Rows from block 0 of the decoder of a small image VAE, named by matrix and row number. Rows with one number belong to one channel. Each number is 128 + 24 x the weight over its row's rms, rounded and kept within 0 to 255. All counts start at 0. Numbers have three digits each.
After each channel's rows are labels from the 100 images, of 14848, where the channel reaches its highest value: "colour at peak" is the nearest of a few named colours to the mean colour under the peak. Only what is clearly more common there than usual is listed. The data: crops of objects in photos (Visual Genome). In brackets: how many of the 100, against the usual share in percent.
# convs0: first 3x3 conv (decoder.mid.0.convs.0.weight, 96x96x3x3, each kernel summed), inputs 0-95
# convs1: second 3x3 conv (decoder.mid.0.convs.1.weight, 96x96x3x3, transposed, each kernel summed), outputs 0-95

convs0.73:117160136090185119148141148104133135209104139179171201108099128103123097103111137128126132121122117131174135113146127134164100141127141130117132099102133147101102157143185122108161142132124153112102118128116114109143166105128117133126130137147155141166109124132119121100108139164133099140
convs1.73:135097117153147128141159117132139138127138144138117131088115132115124111098117147123086120065125190144096136172160135132142127142142096122125162096107141148098062156136162130119112140120129122116127130100132127156093084091127116100131132118108123098137097122094131135108131091143133178201
colour at peak: black (84 vs 15.2)

convs0.42:121150119112154120147171154117127119211096151165152208124106135102128096132093145140150145121130146127193131114148143144099108134118131141134131119115120117126080141119156129106157132123132150123103105168129128138116143110122098142124136114158150140183108123113112123084154118173143143145
convs1.42:131109131122119125141170130111139125133108134135112130103125133113119128112117135133076130108125152130115127164132077135156120137123068129138130116111125151075043138125151127132161136123131122130132116027131130145102112115124092120119127102123125121112127128112108127111151108124136200187
colour at peak: black (53 vs 15.2)

convs0.89:117101109141102153126103127137134126078131097106117082117151132142145149167143161156098137115139130140102159077075098156112143147137101134144135133146140143129112114129072124128070137118182121159131124116137129105113081110131097107141144117119120089073091129112124132159101085117157120116
convs1.89:117165137134117132118117124154132131127118188124130137166116145117133113138112135139152127218127088112137130084095195137107125135138172118131126117160135138168133118153107128127115125140142126131133107218119148103173154145121117122126121135128115173175126124139129135119140157121139088145
colour at peak: black (100 vs 15.2)

convs0.21:132127096145101138129092092153166118068123090107066068156133127142119127144134160133080112136121135140089131127123123128102160136142143136122103138113154144135140143149061157124088138112132108138131129135137147130125082108120086132139145137092106089069133128106150144127134127090128131155
convs1.21:107103135090139124134100124159130119138113055121112120157138125132133119128154127128172127154122101132122133052121065124102138138122185133123091125120125111188199140155111121135057131125116122116094132116123135125142145126134145132140143143120147133147137119180140127130116163119122114121
colour at peak: grey (63 vs 31.9)

convs0.19:131129077145104144122113114162164116065134112116069062154148126142124125139139161140129138141115129143082134151128142144121113133125127147140107164140142131157156108115065117103089144095136103137146097133151155123111080102129122123116128113121113074058130139112131127149140111104128129134
convs1.19:124108126120148137129109120158144130130116058128107133157126148113132120137141136135180135124127085130129137133137057140130132140129138126122111111173128130218168125137085137152092130123133126130127112069122135114160149129127177123130125137132132140152147123153183125132153170098139081108
colour at peak: blue (62 vs 0.6)

convs0.52:133132172108132127135132142074123125194095151150179193135121127158139143146111108131117117127148119118184120169149154106167107129098088160087114101098114123113104145131149085145128128147128171116137133129152110139076147119135121106141145149151163118174153121120138124122135129155131111126
convs1.52:161115141096138127128113132063112120139097110110142129161132119147145167150115106128092122105143130132123117174125150108197124117121065138116083133126110101085113123118133114143103116136128132121147126089158147149078177135125113120124130136119147126084175109134130126161101133110123173178
colour at peak: black (78 vs 15.2)

convs0.80:166101144114095123105129174129148093126111090132129151138151114156132122177108133139106149163142127109180114129099131137128075118109125152133114155148108127107107102080095100130071115121133150157154114076143162135097094109123115103119103089184130134098157138092119117137136133136142122131
convs1.80:148133116104111127121104141148122118119094040123125129168148130140135140164142107126194134053134133121162119136130146135144120110105185140136123147146107112173191101122102112119088111123137132148125104137122137111145088122138139120115109118154142127143116135167107120145146139095127145084
colour at peak: grey (70 vs 31.9)

convs0.32:132107146131137132154138114116130101128128125113124123135131138168117162122115118118123097115123133169114130149143152111121179126117157130095130133030154114133129191130102201133101124141099108090132160115108108179119118100132124147152168111087134106110163106149132152138130108107100137124
convs1.32:105115122083120127147108119121115121139134141117102126118140118139128141117129134119142124125133140151100140127149016111110166141124140135108088147089131110156132154120116131141095126122102124107094145044120101163147094110126160137154155137094148112098149109165127134140096160123116127088
colour at peak: grey (76 vs 31.9)

convs0.29:116121132120126144132137138109145109135098143125135150135131113161122151165116127126131119157130112147163125153100113112108095143083123158119131134093113121068156128117119109126150115136141163134168159120149146166072120153128141099132147148143128152096121145170132135136121011141145088123
convs1.29:165103116125120127142123115125126117141078106107098122171124129131127162156134121137101128162124153132145124146081174118159110139141115135134048135148114099066158119138089134148144115132129122138137115061138171169127140167121142137118145129130141157095154115148142142123100081134139091147
colour at peak: black (51 vs 15.2)

convs0.90:109139130107159139109122152146148144157107154160147174104116123123113095127112125113130133131131125112170119112118075137105084134116115136138155100171110128091159118130140057124167126125144158141143131120172146102135159150131152099116106161174120177132091156149120118098099086156134097135
convs1.90:162102119196136129113149141176143135120114102139128123115123139120119120140146124137097146125114140116154118144115215140142075122130100120153150116172114134065170108143120118133158131122151129148157108154133163120112140158135122115098105118166119149143098149115151111100133085162138105165
colour at peak: black (39 vs 15.2)

convs0.0:110129136109140115134170132091116116168142132149153185098109128160098133126117128140124082137140120138181144106146108121080131131105117126108098110078134143104124172107135187119181117143104133140127149107133104129119135171141160186164149150127125156141104134128139127107106091137135135081
convs1.0:139124124121102130127105125122115144127151092124126119091132120142109136117189124116113117082126169139116134092137142117099123137112043133132123155099124107117128140142149114131108127119109117117117151255117116136104150135135141108141136145114139120136121130124150132117116117139110122104
colour at peak: white (79 vs 6.1)

convs0.4:157099111114083144139089115130122102099129069107105091137154134155127152160141153127083134127152129143102143125092134127132142135135109163148093151106125131116116106113068141156053110131148121134144126118121121138116094104118134097152147106105106121054148101101120123146099130097124125149
convs1.4:113130111107127116140110122116111111137137126108112127151137119137141137151091129126160137211130108121145128050108139113115134124111161137139112128139129112144191124103111148108122112128124130140110132010131128119110106094115137159122139106132137119081125111078105128136101131128129120120
colour at peak: blue (34 vs 0.6); cyan (34 vs 0.9)

convs0.69:113138101137125141127092092129143128083145122120116075115119133133123118110125149122109098105123161135070162147133155115157162160152168137112129112071161121127125148170133132126102150121123122105103146138143093119113097127128109133179165168104097070072128140128109155126118110092115119102
convs1.69:070117143107165130141139115122134117144146128121141128115123117131135137106104139120107111109124097148085143105133042110116164150151134119109105105104145108130148159152144136144080139128111131095104150097135118155099186158123127159164163162088141126127154112161183138134085141130125099131
colour at peak: black (69 vs 15.2)

convs0.60:150087189114127133108152165104117109163098112136146176151162130166137148147128108117122143136155122103180109125108135126096090091108087154137132138179114128123082090111113099146106114154126140131142151128146131122072141161131143140116112125199148119117159139113131109151120138140112124122
convs1.60:126144134101099126108100148092093135129096146120117128144155118148133142163179091135153147071135129114175116124119069131115107099110118147127113170162107117131125092111121111142117111126128126150113126052144127078148120125134136163102102139173137135091152141133130115150099159113119176119
colour at peak: white (30 vs 6.1); pink (28 vs 9.7)

convs0.16:129151144082135133145185147104129119187087153159151228119112131128132115140090133131121132156143136130211117111145115125145095136109132142115118107120115132115098144105136123116164124142134151123134128150120124132110130106132130123126114116137157113205134112127144123115138106160141114150
convs1.16:171113116105103125145186121113131127126114120135103127111119143127127133128113136130088132136125184133132120145135151127172107130135078131138115115132135137088065132099109136113140127131128127139158126038134140168085097097129123116119119102119130104146145121090111128112147091115131175195
colour at peak: black (49 vs 15.2)

convs0.57:131134145098111129124126153109130112166079141137163187121120106103139137142107130130132157119144138112187118094109125145107126133116097143144114133172111139078097137122098105099129119146152174151133144153145132128131088105098101106124137155172139130126113149122101121101114094179142058094
convs1.57:120126132150119121127149125101133108132094108123118137129117137113125125127108129138077145188129117122140120128108190132139112133141115128140111125134124142094084120135128143132190122135141130135125087000129124137115090119123103114108121103138119158107142128090113140112138101127146165169
colour at peak: blue (44 vs 0.6)

convs0.65:115138161093186141125112145119157151198098142175164179113081102145106110134128115127111109132124105114174144106137141121121086135094145155090131108084132135125120161169144099127117156142123160123128160125131105128097154113158147112114160144160153175132130139130140130128119125161124136142
convs1.65:182093133139136140127130137121136136125129120136099122056139126131115128119118127131087123050128138134130122148148079125164109130119118118114128113114120145066155128124152098140119125122131127126154141011124152151118129110130095117132119114132140149074112132129153111128118104129126127150
colour at peak: orange (37 vs 1.3)

convs0.76:132135110107161122134146160141136112160104151141156205133110114112130114134104137133174130119142100131189117127120174126109103131094112127144143120125114126119147130123097124104189125118136161142140100151147134131120132084109093110126143111150133189160107148131097108101151112195148127098
convs1.76:139115122138123130135154125120144123126108137128112131114120132119119133120130140131089123072134124133123119213116067129176117136106076128135123129106124149074103135121130119131206129122131125130135112035130129137117114102126110107126130103121120147066125132128095137118161098135139152131
colour at peak: blue (25 vs 0.6)

convs0.45:138105150121125122127111154101111127185110154160175218148122113113136127136126114133153152135155117100212121134127140136116098119102093143136128118140100139103114125119147110106146118144141170143136132118142126126121145112108101127127131134173145179172117135110104105097134127185144120104
convs1.45:148137122161094124120147132067120131121116185129145134121119127122120141129125115135087145124136140127145111178118182130155113114115072124140148138115123160083069117108158140101186112136145128132165126141124111136119102093114100120105107100138105163091119136086097133121134090149137160166
colour at peak: blue (42 vs 0.6)